Weights of a small CTC audio transcriber.
Model: waveform 16khz input, activation gelu, moe top_k, layers 6.
Training: soap at rate 0.0028, 3300 steps.
Rows from block 2, named by matrix and row number. Each number is 500 + 50 x the weight over its row's rms, rounded and kept within 0 to 999. All counts start at 0. Numbers have three digits each. After the name is the row's rms in percent of the matrix's.
# pw1: conv module expand (GLU, value and gate stacked) (model.blocks.2.conv.pw1.weight, 384x192), inputs 0-191
pw1.295 093:602450429447519460458500530471517527420523456583545415416578406580569427565489519461530565528527452536486459556456557516526564441451521540515529528485540466468492426522500548519530486472530438623464460523531416521450531587545557429512532459499543496445488532557562526507554509447600554496468409488544501544482425534481420415432547484532504538487492422613480506533470605570500436470508480410527468452525656493499528521441504392502584467450503548467539463437487487480510465436419472390557440501487464515564483540544554529543570478497502505465473471416462570430479458482435544532
pw1.296 113:499536520540464546491487466457526439494519497508464507537528445439466495391487507487520531481495416490590467398552447577463559605483529490506563530554446416416523530499562529554550486473468554509458509434490492477585649400574489430491437447491465561511458553540565521483524518476458594497484528574339488490530514424524535454464464527383610556511495407572454527486504559558599500493615501492449436513541447497509447488453413458586484546421505446476579474439581515561459519545497461501516572508402523557537494517557516514441476557570516508510547568519453434492491439461495493527
pw1.297 097:459498485502486492383510528510497597469472515450454400598466513509573532477493544426497540510535481461519490506395403544556455546441607523533468485431452427503470463579452527567459453549441528485578580457488405490506551530432508508468513516442516567562505415502457494497524515508433444494519550477446497463509410488444489460572505563437523512555455485606527577560401531552503499468487505520560579546460498505459497494516494464518442562632468540446556561504510576500535495395559567482445562400475564508448508491536539435469539418645419501454479421418490521498510404518434511523
pw1.298 114:436417562457524538482461499516528491541554488458505525571468538495578576559537559441513507372471508515427487439464508427498603410464474614493532511507543474465588518554509480572502548524487467467583507534544471443491489554444521463599511456443494576519391506558552414504476488478435617564510502532409497457518483507481478502573507471559611558503532415515505557501502374504526523526412476489530510628508488426447447490453406542486429549485464517538431447468535502484472529422543530477411554494506524559478537450463501486495487530591539499553470493572540331424504434519475545513
pw1.299 102:488553401515468523532479467545496543443579492617530397500549495386544467509515440436524543470463442457471573505636535564483503518518603469518538483505535555505494454495503561433496450413481440458538509444447450476445497517487542436471520461511529517464488440449490453542540484575534479521446550529477417516508553425453559478510490600568519552502464457533544558475541474501606505531455598506493486557568482529482542503424476441484498381566521433556457459476533413502435501567473473423614536466544511541371506495505493373428468421455509486609555491581525480471564500397484455512
pw1.300 102:533495556526493500535430569558459441498469544501409482519481487518463552535517465565515457455449400585467501462493446395518487555589504529461531527445512439529434520527501611463548467515491587581492499491421479429508511537543424480541549455440420495499511520496518471447402566478518564548510483383578483526527477514537506521540519439485592528570520547441475515560433493462406514386471525525370557549386550521443454603601386413521468564476467453480560515418546578586494504542525456523549458576495507461499489477421533470502555468496495506514493427486444465485515565597445482430
pw1.301 096:456541473569488530529591471492541478530491534584474521420503418477576516428508486516438424443618531573490504440475425376535525530485418528518537487478477583558512475604469529460570479455437508569431500470459578563483481503535553419503526486657416526476507461592446477572492501431439532487520440484516488532506490421501487539485520544531405453497510480550478580399444484526543520554504482486545463543442467531509453524492562579440505531537536515553567570454554438538529463451503446604535497516456558546498447468542478516469469521496461460568447654451516418456549623422487479480
pw1.302 107:495546464562532528444484468499490493429527581595557484493445503500473392382605502456529506489511516484555506516472472408449536550500564417650452518476543500525535506491444481482438400488481555470547464460517486524507443430434497499499443396458519552513524423509537530480511485478522524554469493479532493492529553427511447445496449594533492556446390517531461407520496459553494565560552430512489443576428461490502370565439431426491575553566530540574489512526494420516476492473446558445460540434561556462535484492498625603603599440495511568483500493475499442489511491546400440480
pw1.303 098:465639541412564482498470486535534535501503473449420571474536581466497520491545533458471388482484461570504422477502484522502466509539573471411375512492329448521447513511509471477504536445453501420450521541480471517404408433524563478488458506437430485514464506591507531501481429490474548546468495593540478531432556551511539522527497473499451513398446556472393393415473448526569586539524530478451444537462497465537470520523546432463478457540461431537573563544523387580493491432594500562480444529594461451445487496543480388503499558518530508499493521482558492512444534518440524570
pw1.304 118:519475461462471530508545497447568446493474426573498526418521393531521485536503519535452470505463469343477468481435520494485448475531556451525472488554509576529550426532486471518503536517538611424521541435500512504481446472523573583456433446531501518513444401556522454473494480526449526485495530397413464489467469575548480520499537536447446465473482426420559521449427517533582527551443493468560526388539501418576498547525537512557408474592472448549390622541464576509555502559440519492599428552459507525419469505441497542478597506494542522517520428428463445454411579417538438499
pw1.305 107:564486503472551489570474479452548557500460590432528494525472488439448483624484455492515632597551421551539526411586526556468503404526530458508567603504470527531521549488542527506467578485471566425513511429436492464464529437489515489467484481497512505572441466558462469490487546580446518471580521458440531515469462612444548529448427546440435536540551480466540553527369454447505456531422490508525442383474480487498520491456418474596468467482493536524479398461596480522508442482527455555499502433406456583550647475513455477533493455531462496500496518456461464504354539478514477495
pw1.306 119:423553462519484531664471554504558486503442512430493513524555539586538458506484466522448468454577484434474581589461490437618532371452580490484563429482520507523545587596420599547353491520561450517533518459497492541429478549510417548452509476481548481449448573411488561493446479515447589558536485547553475525458539493536492473462468533516518490545468478482509479535544550457503574586398436494477489530534481530476451512517581485505449547471514498457511514569491540513491470463537464498463416577544458534461533545419568553579433479423496555491447549610485441431542479437480559460
pw1.307 100:574545519550530501499393499494541546450503511534482585495523568545434546535417589453458491447510462491548533538485559558466447459450455588533548514510469458507497483543506584504502548430436527521487449472545454473461554597533507435506410549506581470468536586480510446501554530481386489483485528434508536554392506482491570471443469537574491453441560451568532592510500475475590440376505488525555416602606517566542395485536570474529413476555488527523477464480467426519464514447476566543508492425455570584557580517509538504442478574536530501540487497541428512511518372378505528454
pw1.308 115:502511402447525429493587519444519544533511540471463421556431556465409575462443497489475567466537572473438432501492537572513553488608531534516569513544413594555485495486500468572446489496576439470492469475519598473493466443475571549576542511513577494478512428533621495499499410522550507440447426464507543467440490540487504534444469554432659496439472477479454449588511556511553574436528502394522511460642549416523484462459448507433483500515497465444507490517526487563440502468515457474470519425545549530417488559488517469395379569475561531536527466535491493529532578511512557525
pw1.309 124:475546484487446531482540621447448530528597491499445517482476519525590522454468438470553541400511449425437510527438401465457420483500472503533475585472478502514437519469499508616428493473518540451476405553462487565469490428446438386451425455487486515522415539467459434549520496496574543395550452474432461495578431539465500543518500524495569505484473542552587551465395492525507543547443470528585414418489554525540467419590432483479479462562457518486514585400588442499452592525504486523545503493551511453494509518561416480534473442431470484464515532381469457502474427518519604523
pw1.310 101:485374389545545490393501392577580496416501459506442500555565486497346488523494503409503550547506494502518379548463476471545612546550502472411501602530509545562494509541448499489452445506440523398475561528475498497499483469535477487572484553461424396451460506451510617521424482628486527478496519443491538505549410478470490420477462569606491503492502463456503510491466524531511452540476498422503516503533454452531472412463553471538540455489515567480430507469499458470449510464443486456453501539542525542553507530564521433507509632486591578427419466532508494533473511417512527546
pw1.311 111:436506431447513434351494441476552492430489498516577452575475487539559415438531466476510529476392507535578546441484602460417543523522510475522570440512489507509504488378416585512468537559510454508449541442553457475539510445490554481544568498539613430562487499439520513449501462475545594523555429498520475584577476509579483410524423499572426482434449576538396529501539435587568514520474504499485494510498448561492505491507491501477512452533411483479473562499575437484544543337467477508500594504471443531425454518435500438451496543410455546507441509535534480501541510444532481438
pw1.312 112:542591547465457463566440462443478609549399501582519396468440479507518550410520505490509497486508504524494510551524584556524406490476479442491500462449563526534524499481496455533428511486508494637428523489510441460533462551394574474424479423561488481505519541544467457521464443528407581396475448465531489428461483548440459437507522468501595457462560503549477451398500533467606472468550507468456457526530474483479447467509573529496518563584389511496580532518514521458558437591491481536506498518490561524506520443498474510400682496475484513627567511455483442519546493552505568470
pw1.313 109:503523507498549377495512504459484444515505496537499528545473457490504488503507471552541472495529546479478476517454608452450568525515535529544541453502418509467547562464521567468523508428409484505528563472452451455415576456475474612475508409486520553563483438591481453464594561461473557494536570469512541477522439380535398548506541543538497484398472480574573436622557592427437528445487434497439430407530438496553492487411462559518532528664456537434520510496519600569532511579523453475537522515481497461473590500535457534499550570446464531476574524488597537485480526440561522433
pw1.314 105:422484486466552416514519562526506543519546487555515511546534427560498573477423501481639442437511558552485456560545544501462496439495438504501572465494448576495577521581438526513538450530510476443608579488517603539417455493497430553479500498506529526487462443411610505516528491512488548484553466518515468438526392481568523424576420477579540488569343437480500513482477548468442552464535463488565528450530411447453466482526495528489507528451519600362463507479536523560519464534478420477523525426524519523522493509585512532546419496496454567517566554602423443506426492550600494493
pw1.315 121:426534510500523477475473458490421479500532576524519507417462413544555444564474465362451457534380578501551508485453473514543505529522501533484521563559578524535494501530449485510580485414444576486486498374494485474410506523508464408546514472552566492484508511453615437638491531539539531459503561500532542520426398565475537540478509410506451474426526517556454567528605482517522485511430435494505544450490534545575577471458494456421488503559456471374482534441435564597443527500461474467564452480458540542442480439481570572485490523550455487611449487482491486589546497515494516400
pw1.316 120:484458558463490488457474389446508520381407497389550487534472501525517475483545440466522503547589551523507483509476498600471468525535530555401564488416468493528418500488561543395437521600494437475519485486492467485414555541473554500501571417442475513536529654566532541534531540510420600481552571469530526477583487465467498602556454586422486512452432536547497502505576499463554507602554536464494562527442523566522546540479424540601559517567503569525438493548505465595522431459523556540607513478525514503499482549539470545469462447557478538566559517431493552561578515495477467490
pw1.317 116:554454517517507525520519596422552543573555490552491468500521451544496457525471532455560423480505456440488530582475606552459550600446471545507477588533484508521438513393469524581487485545460410452516489547404501600486530534591442497581591399573468533495430444523466499507468458573507505489465510576515482504570424576420459513444550431421519478413496394477560525490575541470392559471445430517462457453531480483457481402590499527448448462401478475522542515498453528532521536545470441495504487414568487520541536498467559575549498518394542448616472477535542461537531488482532461445
pw1.318 114:466427441442548466485419457558549473431494512490518536533499495502471518375512474461480424490473484406455409508477549470527474547567564490508468492565631495454543465469561511528461447491491463603402529488487447483438563480467549398472494511528560458503455539469538435554535493527481543504436526445547551442583460484579490593423496594527511520449476574454473450447444509473507458559457464497499579439468489474506500595477490502470443525589498505543603535400522425455524529468449576492482543455508580563500466618414492400536474546379491453492630540591456518522511480441507561463
pw1.319 120:533411574437522615444540400494533473495438479495558511495524510478497522530531541514483484424528495421576463503536520578386572460450567572541489503497519540545535438537467515440512575437482580490528411544543417522495445487489483543571477459491514567542450452485551538393522487490458500546501578542467508564513420400515478459523538497402495523544468454427598562529466397450493537475508421464518518525503493551540620544494484518503446529416561510491396528498580602477475524358488543549603530474457544595465449423503449565512457495553555420464532547456479466454466451496474501429
pw1.320 116:513385459570449551622455539493426489499552441487589536461496503501440535492472509524361514559475510432392507491517488544417486395508567514431505491521528560446468558436437557430537547459507427537529489489453473542481474452597471523423461467481501569457526450468493490532497462425548561553490448563532409530497538391481392530477388509482566575538423488534496437499415487555446506579595500551582622605505468517484470498475448470520565457511460563470426462446544549510512480525486554483538498482563470489423460558501504527530518483479450501469550490391464509483433451417465516558
pw1.321 107:546500415479490482512436554506474507468438462481547503537508396439521454468505430542494562503471607380464490472518461550462478456475530567532455493449494508540514525557516575454499457449515581550498559586527505579451606446440463530499562410563519533619537477547493462508462510524484506464534504389510526478504567454422382502505452482374450565580583531431474463495440474630449604479400494523628539516494452502571476473509509448441492445500458526501467514584588545552530540605516460474500485485527399459544489483542574412511473450600504488452496491487512525495491485497444574489
pw1.322 106:493486441536455531451486511485478593560484418485533543414538446579527439526467552516554465494549538476512452524499543443488464562564387605489502584533571524496400477536562521473500509409493387474490522569492471601415548487485474546453616451509544505476513463475549447518458418527498494440447612519575430603577461423507481557434510484467475517463505469557493533503456512539504551511512507491593528514487392466526478537479505503498491499504424398560470512541581448525515482443463501474492460389534544511536507581369539465507425421435484382496517501395464424492567512472564438524
pw1.323 112:423591475410495492441517523462381465594556497448451438467458476492567570434525426459517514557507535482545499517492452644444504531466557582493518494523507620547542545445435471579533398497523508446508483454493498501424473463470495532448563432449520528558473527457610378554414424495472545516484591480547498554440588509507562439551455483548507544520481474487469534488510540451506494469577520500473454511524543428488528510531439500421476550502400453505376534535441552449610451497502483485479534515412531513573513415413500421414567497509502500570454520529458488512549491506428587465
pw1.324 101:496437529504580530551453526568447617537550540496460548594431431449445460496493427405569433393536515465472523542528475534453471461510470492526450506459509496474549554528485493484480460486547494555456503495418471515531444484511494486570491424513557468617533523524466474501498577511470557497553496519462558513488449567530409470613548511457405433496468432520533510500499475556520470599591470483592551479375449447481520530619430562494501529591530517517490544462438557526562547475496549504448568453482436529536448546536490519405587628520600492528536420584510512426429545521438448553
pw1.325 113:422521438528555482541463533467502546446491426542446515447494389473455542545423541439493523391547550563531508518411467471514558450484618493535476591482557563480413497538536544495457467600486404481547510549523503476502597478532471515415536580509518485465459549516515473604567582480493465568473579471452557500499484406488441419432482505536497541406466461436512509547509484599531529489564513394580506496484539458462502574438477505588415530437461532479424420521509561498513584548558540513561500570499579533535490534525557493396518616483458507514465498547538409513522476445465412532
pw1.326 117:446442569589466590499519503554373521483552501491426454520520488391547415452540571553550475534547470524543437478643499455455561514569579541511502541560404491484451585480426475507500380476511502435533503492497485477437493522393543495503516529482457486507524506478494562445484440436523552573468384408505488454594481476472557481470515547470486477547552413599605430543482487482529457592476518544526479470484523453511553517526443485526364506423503491574542472424528507469542443512475490509563461506451577439473468489549411511411474561521443567547443495452459532520588516529440534488
pw1.327 095:456414557392497475507569499472448484556519549595503400414511530436535484515553516590500518513463469444413469435432541462510495456432503460462519453540443483566592555525510552493593541596643576554495497482482464470547569458489574535538511493599592509459472565530404547581445440430534499423399501477488559527459517485546381448600470511451490530451449461512537445470482529497529574543453473573459472466489464439476497486472563523497449463503551540395471458398583511413525407498519494478474508513493481573560561444511487495483470570572495447454497549496548513517456545540487524433
pw1.328 106:415496390386521504576508489467565483477540494496593411458556455545537485489539471486464518527497552587531468613467511492506475491483516531404528386392563455473458500459403480558485449572458488487571504466437522508577444497525500503442568579463488550567549462417519527464479444553429592452419500535455445415535494591523492485492441473488534506477519506612485461452468400444581533513483570493520520501505549521482499471408455531492543595475484489499448467547424450552477466404419455525608551456459550423526491519571490430433465597477492513527446603442555562473494500479497535509
pw1.329 114:415446477563542442544637433399480425460532396495425482447499488463471513520587496483427452352431434463565478418483457531431570517466479492575547484485543499520554449484495573452450507479442504536524546522459491504508395486570490521477449475474481484533468517481506423414422438509539511517492466450501479487451498493512515551541556595489506534580518546560370502550433514408482475501517493436520434444463527486474509448469500483495461526462499542460501531498451466426461553440577499592489506489388522598463438362458390521513499523602489487502460559461406443524460417511456522483
pw1.330 097:569473442512482513485492557414605454509455526581506371448460471528478596451536521555481499486491584389552498478499492475391486493458557606553443439605429546526427523537549411524483425623539604461470546594505567581458462523556559580456463493490519434419524398500490553540392587517482562463471444528451498528479543522548529466555518505494499459466458458479546481501457561427514470434497550474571492498494524510483457533447513501544590497444434516480449463457535427562620554533513447484456476487516534504505603517537515463474463522516541413549468495482392474517492451471454461484
pw1.331 100:451517562381449511537562478515552618509424537471495529485542459548546561453574480457536586378541483505551518551444468500470543530550507463482507444421510544485579433584526515453521471572445504514584482480544434426526495529502599621455457399527548413540563543585540528517430452599532538537513524535434510498490516449483625460479583551598509520478445552591504486396359518509632491500519450529531550459453490476483443567453483489473450483572503516477428595459489525479509476590482531506488539518465517500435498459451496472478492515429488540526541506430534496461455500479464498580
pw1.332 110:550476513438408583457449519424541572505504479485571483489492460471535377435567524438499518427501496417575569467576508526574491488541550490583558411559498499539482499494456503542465468516480535545451515520559499470487409468487491516523547357479579593553531494518562475584482462464525597534558432473439514524483545485477560505522441417500600498501536479428488465539475484495420560422459491509452576543416558573464436448477440489523474498498609512616469471458428489544581537532574458492552498448477535509500483490480482471467574483497509462410607602487443603448500417426519520437
pw1.333 107:518504460544459467477508470412547427549476469544480603454513489535411534562484552560517400527422522363498452467478494426558581555426485469483450463533487420617476497582529488595520538471447587537572442515431554497522519500543600518511512528593504470521428445528456488505486540458595580553531499450483553459386426472530529456445431461446476466473441504464501485505432487493441401451478474488537518507509468393580464439523497398486526534452527442471528491516413492433523456541557445509579443490503604519517492541586492563466495549565599426503440527461576441505553493514527459512
pw1.334 111:508466489543508571494549508410409487533537584523556490488452448425585566483597492480523552520539563450517524469533577541594461532394436501532578548593563598496468584563456507609510516517488524591465432538523419506520478435422507557538551481452529493458489473458494504545454493481479501427535436480484480474454558523603448548484429533515507497623439468492482453445454477384514373489478441394476456425534541504514539530506489525510541517485515483524422505535536560507573543440495477505447478504490503418482512443457543502484507512557456354621520404424497481546455557454471558525
pw1.335 103:486533514471496494530434516421430530396558569476535517523543417504515476613495481466450512476481479457457421526533499504541483522552398498500576506478558509504536453587506579487456380521474488481479518493396502581469522477520469501395574501515630395516543469509506479452455593489590536488582547534496473446448475449531436516480484470463536575538494443505511570441477472501409570545495388484587498452492415565520565496438467456401546408488504534544451508409515420404515466513484509553492555596417507474516574450443426537551546578481475438507426488532480510509475589594477461502
pw1.336 096:443505537461498481511469553548467583475538466549416469437593517584547571469483505496459579358450544479595463457579478475509529483486491501442554426488426446489432492516459550505546559532520429452485550411404421540452634533441570490459512500458552490557492532510442566474550534537449453397508539400443520539549465502537435471493433501551480597496483505507481492509516488449437515565534394499503460499478496568520440482517480529509534486627431373451437539504522464608520453395497479521505595566491467431504589483563476539473419522532571543486549497479507515460504502399476525524
pw1.337 122:478489528489501541527488434435513547511423519533542529447526507432582423477514505447482449436550495389449377566488457473497513477542513418429440540464471589493435401352511493511516485532415415487533419455478543485563529409479480477482438481479478521501496509459431510470487524470533483504521462528520419462464512466547549421531449496432507547524441521489460522472464499488498456501464475599463522582512478555619456523505496479570489570595464488390472532565462399544420515547463471467481552592410497517395487509538523429463622507505547503485492539467452476449581389438617464435
pw1.338 110:460512427447493484534436458521524525439429498499533580483502531497626507557556542517505466526494438508424490542607464504493442454520553451553434516406595523542498507561463529464455510512452413510460505530543441531453499466562461538531508520566526475479564534436493506540511423497451439511448599545599510443532446595609509576510431522545494438531504478566549413475520638483399479557439431581480418542507555422528531441501473505506527454421450469466399538494535516476528515476439481500490493530400522556424460555459473565422474350541516485475523486446514518487536494394540586562
pw1.339 110:508450535549524510526525483470590506541550570386371523511474494598588443503582403517444523507534535424454533471471562559585445474532558454538472496484466386446472428463506487420430520416495454533542516415383464468530386398505458570528528491563489513484496461396552476422459478538493505427468533496427468556521503526487428539419476505481576578486455461465464507466510519497529461488487499434534520494519569497489427487551439495618489511544488410472562488552454453519560530495462523460462398522448563515422512519442453530523550569525595548522405454499491493479466540466596572448
pw1.340 086:526541447561631499558541411488490516452518508519514498493490493486528434488498583472595655453513540572505448540530432492420455470585471448553463496510547558399440455561522579467471496438521504520475500497522479504525495497562463535530536557508535496605314468490459413544500461520541552503505516526545384444504425555432516484579536431516435543491565587461553543510564443567463522515464522532529430424467506433514513474504565505435531533457402577522546588507421513574509520568506520548506488474470577575436494486543525417511464441491504597414439491508483485447481491412461488507
pw1.341 110:531495501632429463453490372469612537476509573506470481543464486478483476548410499480494424413502543479447539600461456491397482493432451539461491460505533507584527531523511563544478489531446432469547465442454459516529536449544604474550549553495481497553458567476443472482505519432546600543460470453489522434514499454518516519445500544511466559415553455527489498575476512484469511585454530510545458503549546445470522428426523470474564463419494589533380390533465508440402532586506487470526497356488523483460514497478535512466614488461473403492458498466566433576429485382515461567
pw1.342 107:492416568539534596467507466494625513564510518526483500457445507483494521463561511522507551424419504422533597473549511506545447458434461519534454511453434473489516542501548511537471562384495518520623456529474488569446525564412501500611546440492520507501547439546524452544490583440407598486403593504491531536554569474484477531485419536512429630491542507594447405367491462542401460384492487565505498501553485476491439498509534499485497438488460563482483446422486625531484520453522484456471475465527475538550525481531439512439480460524497494402565504518475405490507463487517536586
pw1.343 099:440558514574570637482501457504547459441520498523402472484486447442517590612486529492520531573498453516454429448498388475455439506514428622468514539471554431473463409444460480485449517515573441491519490470466458435533477469571475515500538473466498446606511543456487535500489519451612563557528485469493520524474482556472496578538471498415560454462501575465569460487431481464477536536562465340511521501506541427474543528450468438436520449507474537400451458526553547611485558521579434469527535488537445545540486529512552493457436527506388558609515459527497420579464513446446520445
pw1.344 117:457490555501568512528528533502611439377546484512493477406430465533477544545486490500414455464507461499447442465508500488431501442513600530509498433449401603477515456486525524508536460571355425513530502470470435513549454504481588496469536475495526478525468496433401429520482408469527637540534529419441530506526560522485369578476447547449454512435503365537485373504493551467537523486493611489521560509490450465421443470499491518463446513575482519527411594481423523527513525511397413426465496568516524531510477460518455532518445481563476538531462596503538521475541498522523520464
pw1.345 113:449421507481580489441471501453474432431472502463534515431400521553474549405474474453562516441537435559479415500592515463438534533500603489534544523500612518489504600580509534591539496542541445504496489451531483474433553505489434467422503461603529442481472499429448459446456497478468456500522508537527549521529550471489470494509438470510448533467471532402540451615452607478530546564426524455536491462484509438444506525467538498513469565521501496571485464498549443514450455567537476552493553576437509398437491523436477368584456483618435478611498495559511582565611443552443517514
pw1.346 100:504437487474487569478456432565522492480548453489517518547520520596534520555548429471491497405449481455558465613517553521495534402552404532469462438514485547481568504486520461595541499444518453517429441419515520503446559455508489369608509529444583553509512418525474548542528483483493497517567419556577452579521522456487451491492527446546531503493513490573520494502543528561508470550568487477565485494518493470449439495551556590489420420443487549451472520485488486526549417522464442645510494462482409622500497549600547563520499537502417532547509526520448496430494396473618461370
pw1.347 095:524534553555466511485462585457518554489473458455591496478518522449490502421483481459627467429499522471495501470550563422614519541516517393571395625547563453528453518556446476561468519569459535451497456586552495490500532442470443477547571418462559500463486499525338469447405553521568502530435528496484385401423521528518582557463529485512498527493600564416461452533465483522523480441530521576557468493523506481452495583471552486474390525550541526472489534515483542518425531529588479475412472498490442530433484513482472529495440434535456531607482504425509452496515544476502591437
pw1.348 090:446522601485626535500458477506441518521459573527473505492411517551561602554572540479609499477536531518492506474551480407540528544469507456558519548463400546528564469563478533477471523552630506456517598536478517471459505517494509496419511447505541584536444518486531362483597540628511428500493535493551527418411512456475507524499435479433519485516489559484536551448503525518513445575466562512474544533543462589636465447494478513482521525422558423451547468598504497575355519482459575437463537514438482571537529487511517489491508506434528490511560474498473532568523403406510488462
pw1.349 106:508468496499564469529502501547526447556541454440349543555489477482501494545533439458500496435576452655467553487475484541470470435563561465495539458566400512429483479497629524549499446466541475476493573576490499499500480527396466507490572562477469489433568457587469479502541500448504497454544490470462429510504507453563528398514562514483561565538494486514560428470502507420623469563488471522439510538450441413468507516436558511530445511511521453525442542524455460484519458471553487441479489517564500456635617543520499575480559556485420536580447425553462553512373466599544550531
pw1.350 109:423567528455471577461478504554500538409529486476539465467543530490470498442557572556480459507546544405409511560505380485474417538454489466528465515489527632563572467486470471502432479531496552476476514492489495536518518352515511480508478522552447478489525477477573459471533507539602515525480592493591458485503562462473537580507499455498512467521472548547482452520385517541549603509612468563541589485513440403493504497488554447467463428497542482549444506415430470481505543509460490532477525530446476650422434583439505493492553436465507572513410571462428541439496577549372532461
pw1.351 111:458400487479524500438437526396583431560396463541471485544508528489496528482419479549521494570494455529481625497414469461453446523395513415500546470487499454486440448554451538571547521437508477525547443443497503486445498404553605493524522484510489409484482535513479493539516566522463629511555551462535456396519457506575616542502487486453522516487564465540503387562446577561411481416540452545530517567467495452436551492485480450532548553513533547541503427533452434493513482474445462517595579568491550594533472447537529481579446488378488442514491495576462487480498487433527522587
pw1.352 117:453568557493612448536445475509483526438441439435476529414425468539507536361430521571471471543474558423407527502591489472465495498533537534411481628497400548505491545502494504483610546488468454505556472529507537487461485504465437500548546489496528506597415528481519418522567470519613570525579530449459481455537516443548395430502449523428578449464461454501484583495531464484570582570409594465551485507514482549479501465540552463570513473491424486546542511466561588493553532507478485523567471512476445432504490504501550528401520507485498498486477425423504590494497619429539557513
pw1.353 107:544551476486524498521465439361544495371446558526480540485537419497492508502505553559529525472436482471505448530506519561476548481418528557467514485476477505614525558382551542626611446464509534496517511546546496443547500424510475507449394531497445447521520521455503495501484477404521421444522475505495518414540426512522380514493527508478512495559529468505456458447459461543485493493458539589459373566406472610449562493491429491427554550517536568471416556610531512475527535445455572454581485481477501525492419542519502611499496432548477490574483541550564495575452464481430474417
pw1.354 100:461389536559464516540536463460461506406490535566426548506542510565515492594494501456435550412543482572585511521496407556506477420473534485510526532551419476520491533541395474506469589523408597568503481487453445490541451492514571406524416461535498560456469409449393471452440504561552514526470523464434468488597474492552440483450487559541509533427438442528437598640540503486590489449496474513584498518523461490563491497439514552505554452465485524425484572516470497541479499446527477622485520470454466512418532416525471578547563450441499401516470458469442544466479439526496481583
pw1.355 101:495470440574560471573469545452392541590525443420535522453534474490561581525474447504513457415523569492484474493593560490521501466537412555403501509488495520571491511472542492514468493439487425447464433561472469427459490523526459582478446435473631516486522394455488525502514444416404503442458485574556439455496501534478511559582434415455448504521496382411524500561482480485475591481434495435511499510511439504386497472536549548475463439580544508492497534484525493571530568443479552496505416491513608498508515403470519433536443431501570549516489465509641495528480487390544472449
pw1.356 103:491461471504500440546508479536474471401549457590493593486554455499482492506326528482434523470491420528534507562492552439473375430456465491466533511511484549505495552591456444570666539530542477487442493540509455508546432480426514470502535461491501447468525499553538507511483535499472470345527517462501492490552539514514506501491493394442582481471425562494510368486452434533461508422497486514592466595496496497493508537425426539471472353540511550433463532462479532554581461463569423470446445565538444433430499521533509468554555566462597445488511498484460483455458532451493520572
pw1.357 100:488409419511522575473508546456536425586506586570474493434498457455434590466510548571483557513476438470498527424494484486595582529549599496485522523501504475483457512501543539522475428519499494627464493480421635509467535501613490485516551622444522556461475486445529403517406572495506568489448601475482509472581527474402432441525489564554434523447542476498526553504556531462554559516559448536557448466514491420512458540482541448494506510503465419468567448517412488560444584526493527532517502469515497540616573421577473480518544532492487441551463449462390530455440497509492583490
pw1.358 092:556483605437551507432495451411496493480507622536478453492422534514483443513456534487490542557496520483596476468507457487525528492510534488560545491600495537562561449559525643593519412507485537449511413464536602564489484502511507536555522419544379508555461393549517437444453480486502608512549538490443508437591494466471464553575491542580513511477488455480396479547428454472452527412563502496575569493526467488475461554459498508531437431398476481533530501515541504502462537509500451568460528514502407492508429504441540616507414417547427514445571497529442468452436411520544502533
pw1.359 095:455504491416561512490518420534423477425497478483511402557443437544552440483511499590465497530573516445407573594412530511529463557517469470527422601482525468490476473457432439453593569503440420400586508590470531510537437467455543444544581498425444489473527487542480548566515485457517585544543433529591466429484462468539480611527459548502477514518506477544528585537520592555481526493537497386530512507505542513448596473477548536509419569516438498492545442473496507515516494444546498573555523527511475432490409500432562496432478471514449555585485529458409443561602534527553431455
pw1.360 107:551544403525537565576531461510395369478412465530493486464458537586536461508478490437471465494497441562434502415430518466545515493511420495542422456532507478598458493502486513485456463449514455482474488444560543623474519475535565480614495447482498512543462460523456454527512545507512566507557533458518491491577403490479503474361532425411486532575585571478502515433551540463488476614463573534529458482484494522501564490494419527428423500561468556509390506403536589512511619550579514538547518574515488479456502477534555463437558458500512539564570438460497550453483565448425480455
pw1.361 113:493483436442453394486550614503511589492407477485533447491516489543508490488530522508452451461424459551567568411533600484515548511471511510468544403544433539513471515530504447563517536482572411405520507441511474458459418536562503415630507594504561481500514500536549605468489416510568433500591510549605588467519377544540499470440540589423452479531454427508533481552510440427453468515484514406564523595563475474484559506426502515529483572524483497479536516514537472593438485496520498542530500553532503528465529381475539494548496524491506482415536510455432509425475411586497505487
pw1.362 092:528521537483503560456498491468586553504524508509541510604460457383479459563416513521485444500504498416533431483478530532490502446480553406552536519483433455482491536539531496524533516533525549495567544508523457528452428505496457470525429542496478437479429445511506515446539466572551570495497444512508489510589478376402466551461431518501425502435551495524533600480513480415472478551525556498436617505433552563517609483484452557549589505493470586524422447448472543555561515440552540508478612598453553535534500486507501495545544504538571494465577526294558474476421436466578561461
pw1.363 119:451425550481496565526549553459523461533510545541531469524475458442514473484492587460477488470497456468509551517506531565589484492532454522481491467478559489571554587406472599424566540478425479505526411431510467488466533554510522467495454408608560470350527540555457410507545485481484538451443472422667559505475448499481552533533524515486501467484567430526472543448542405472392484467409467411501562502524526497429407537491558489457542518485439548557469536448548466540541533508387494479548495515567477592461559562505430586539405542531502485468464489546362438516485464479542477498
pw1.364 109:439543513503407513517595538502535503409589596498499470401502473480472474519577561563504509514619542445478507486595491513466593559587518536406573582529421576451459488467493522528494507526528478522541501461414440465526475524490520578612525495483515435623507537493522488442498487536533578455432565520484526520474614589566532467491496492520522483491465477447555595522428463516550570423509441450532570483463496523514515430548562545514543550465403576493508439444536527457429491540456521441433461463491439504539499481476549514484495548548475464486394483462575496592400481407476587422
pw1.365 103:457601513461511569449487439643476506503441478495455498494517546482503478554450514578546421463529531477476482529515505446515498493506476390545521492391387543575491510516404457497514434473545506536561497436540557506522568464521498489501515471503452492487351482510470522439368438450547572508618483397449452540492527443605602484489562543441472420478474493467529530527488522551474542548503504474514542479580435523527461528472468522467450503509456565452507478540586500531429495400478377527578566587398449499563519500453580459514437525599459518484474514460415538463551436509450495456
pw1.366 112:457485492475535523536432590615509537549454533516374518560428450500561498482559500448583439452516626497473547476583465534499534512523546519472547534555474539595516564515499479546416522455531542503532465535506554465456494448445571425432501448452453453366454408570578475506468656446518580554462444499469411530466499474512446529466470477488510517491465503491499427525502552534516427511493445433491430581539579418486583580454519443489535471514624478433501492426458415608507509505505520454541512527496440409441526509477450498429525530491447426441511495432516482557469465509554441502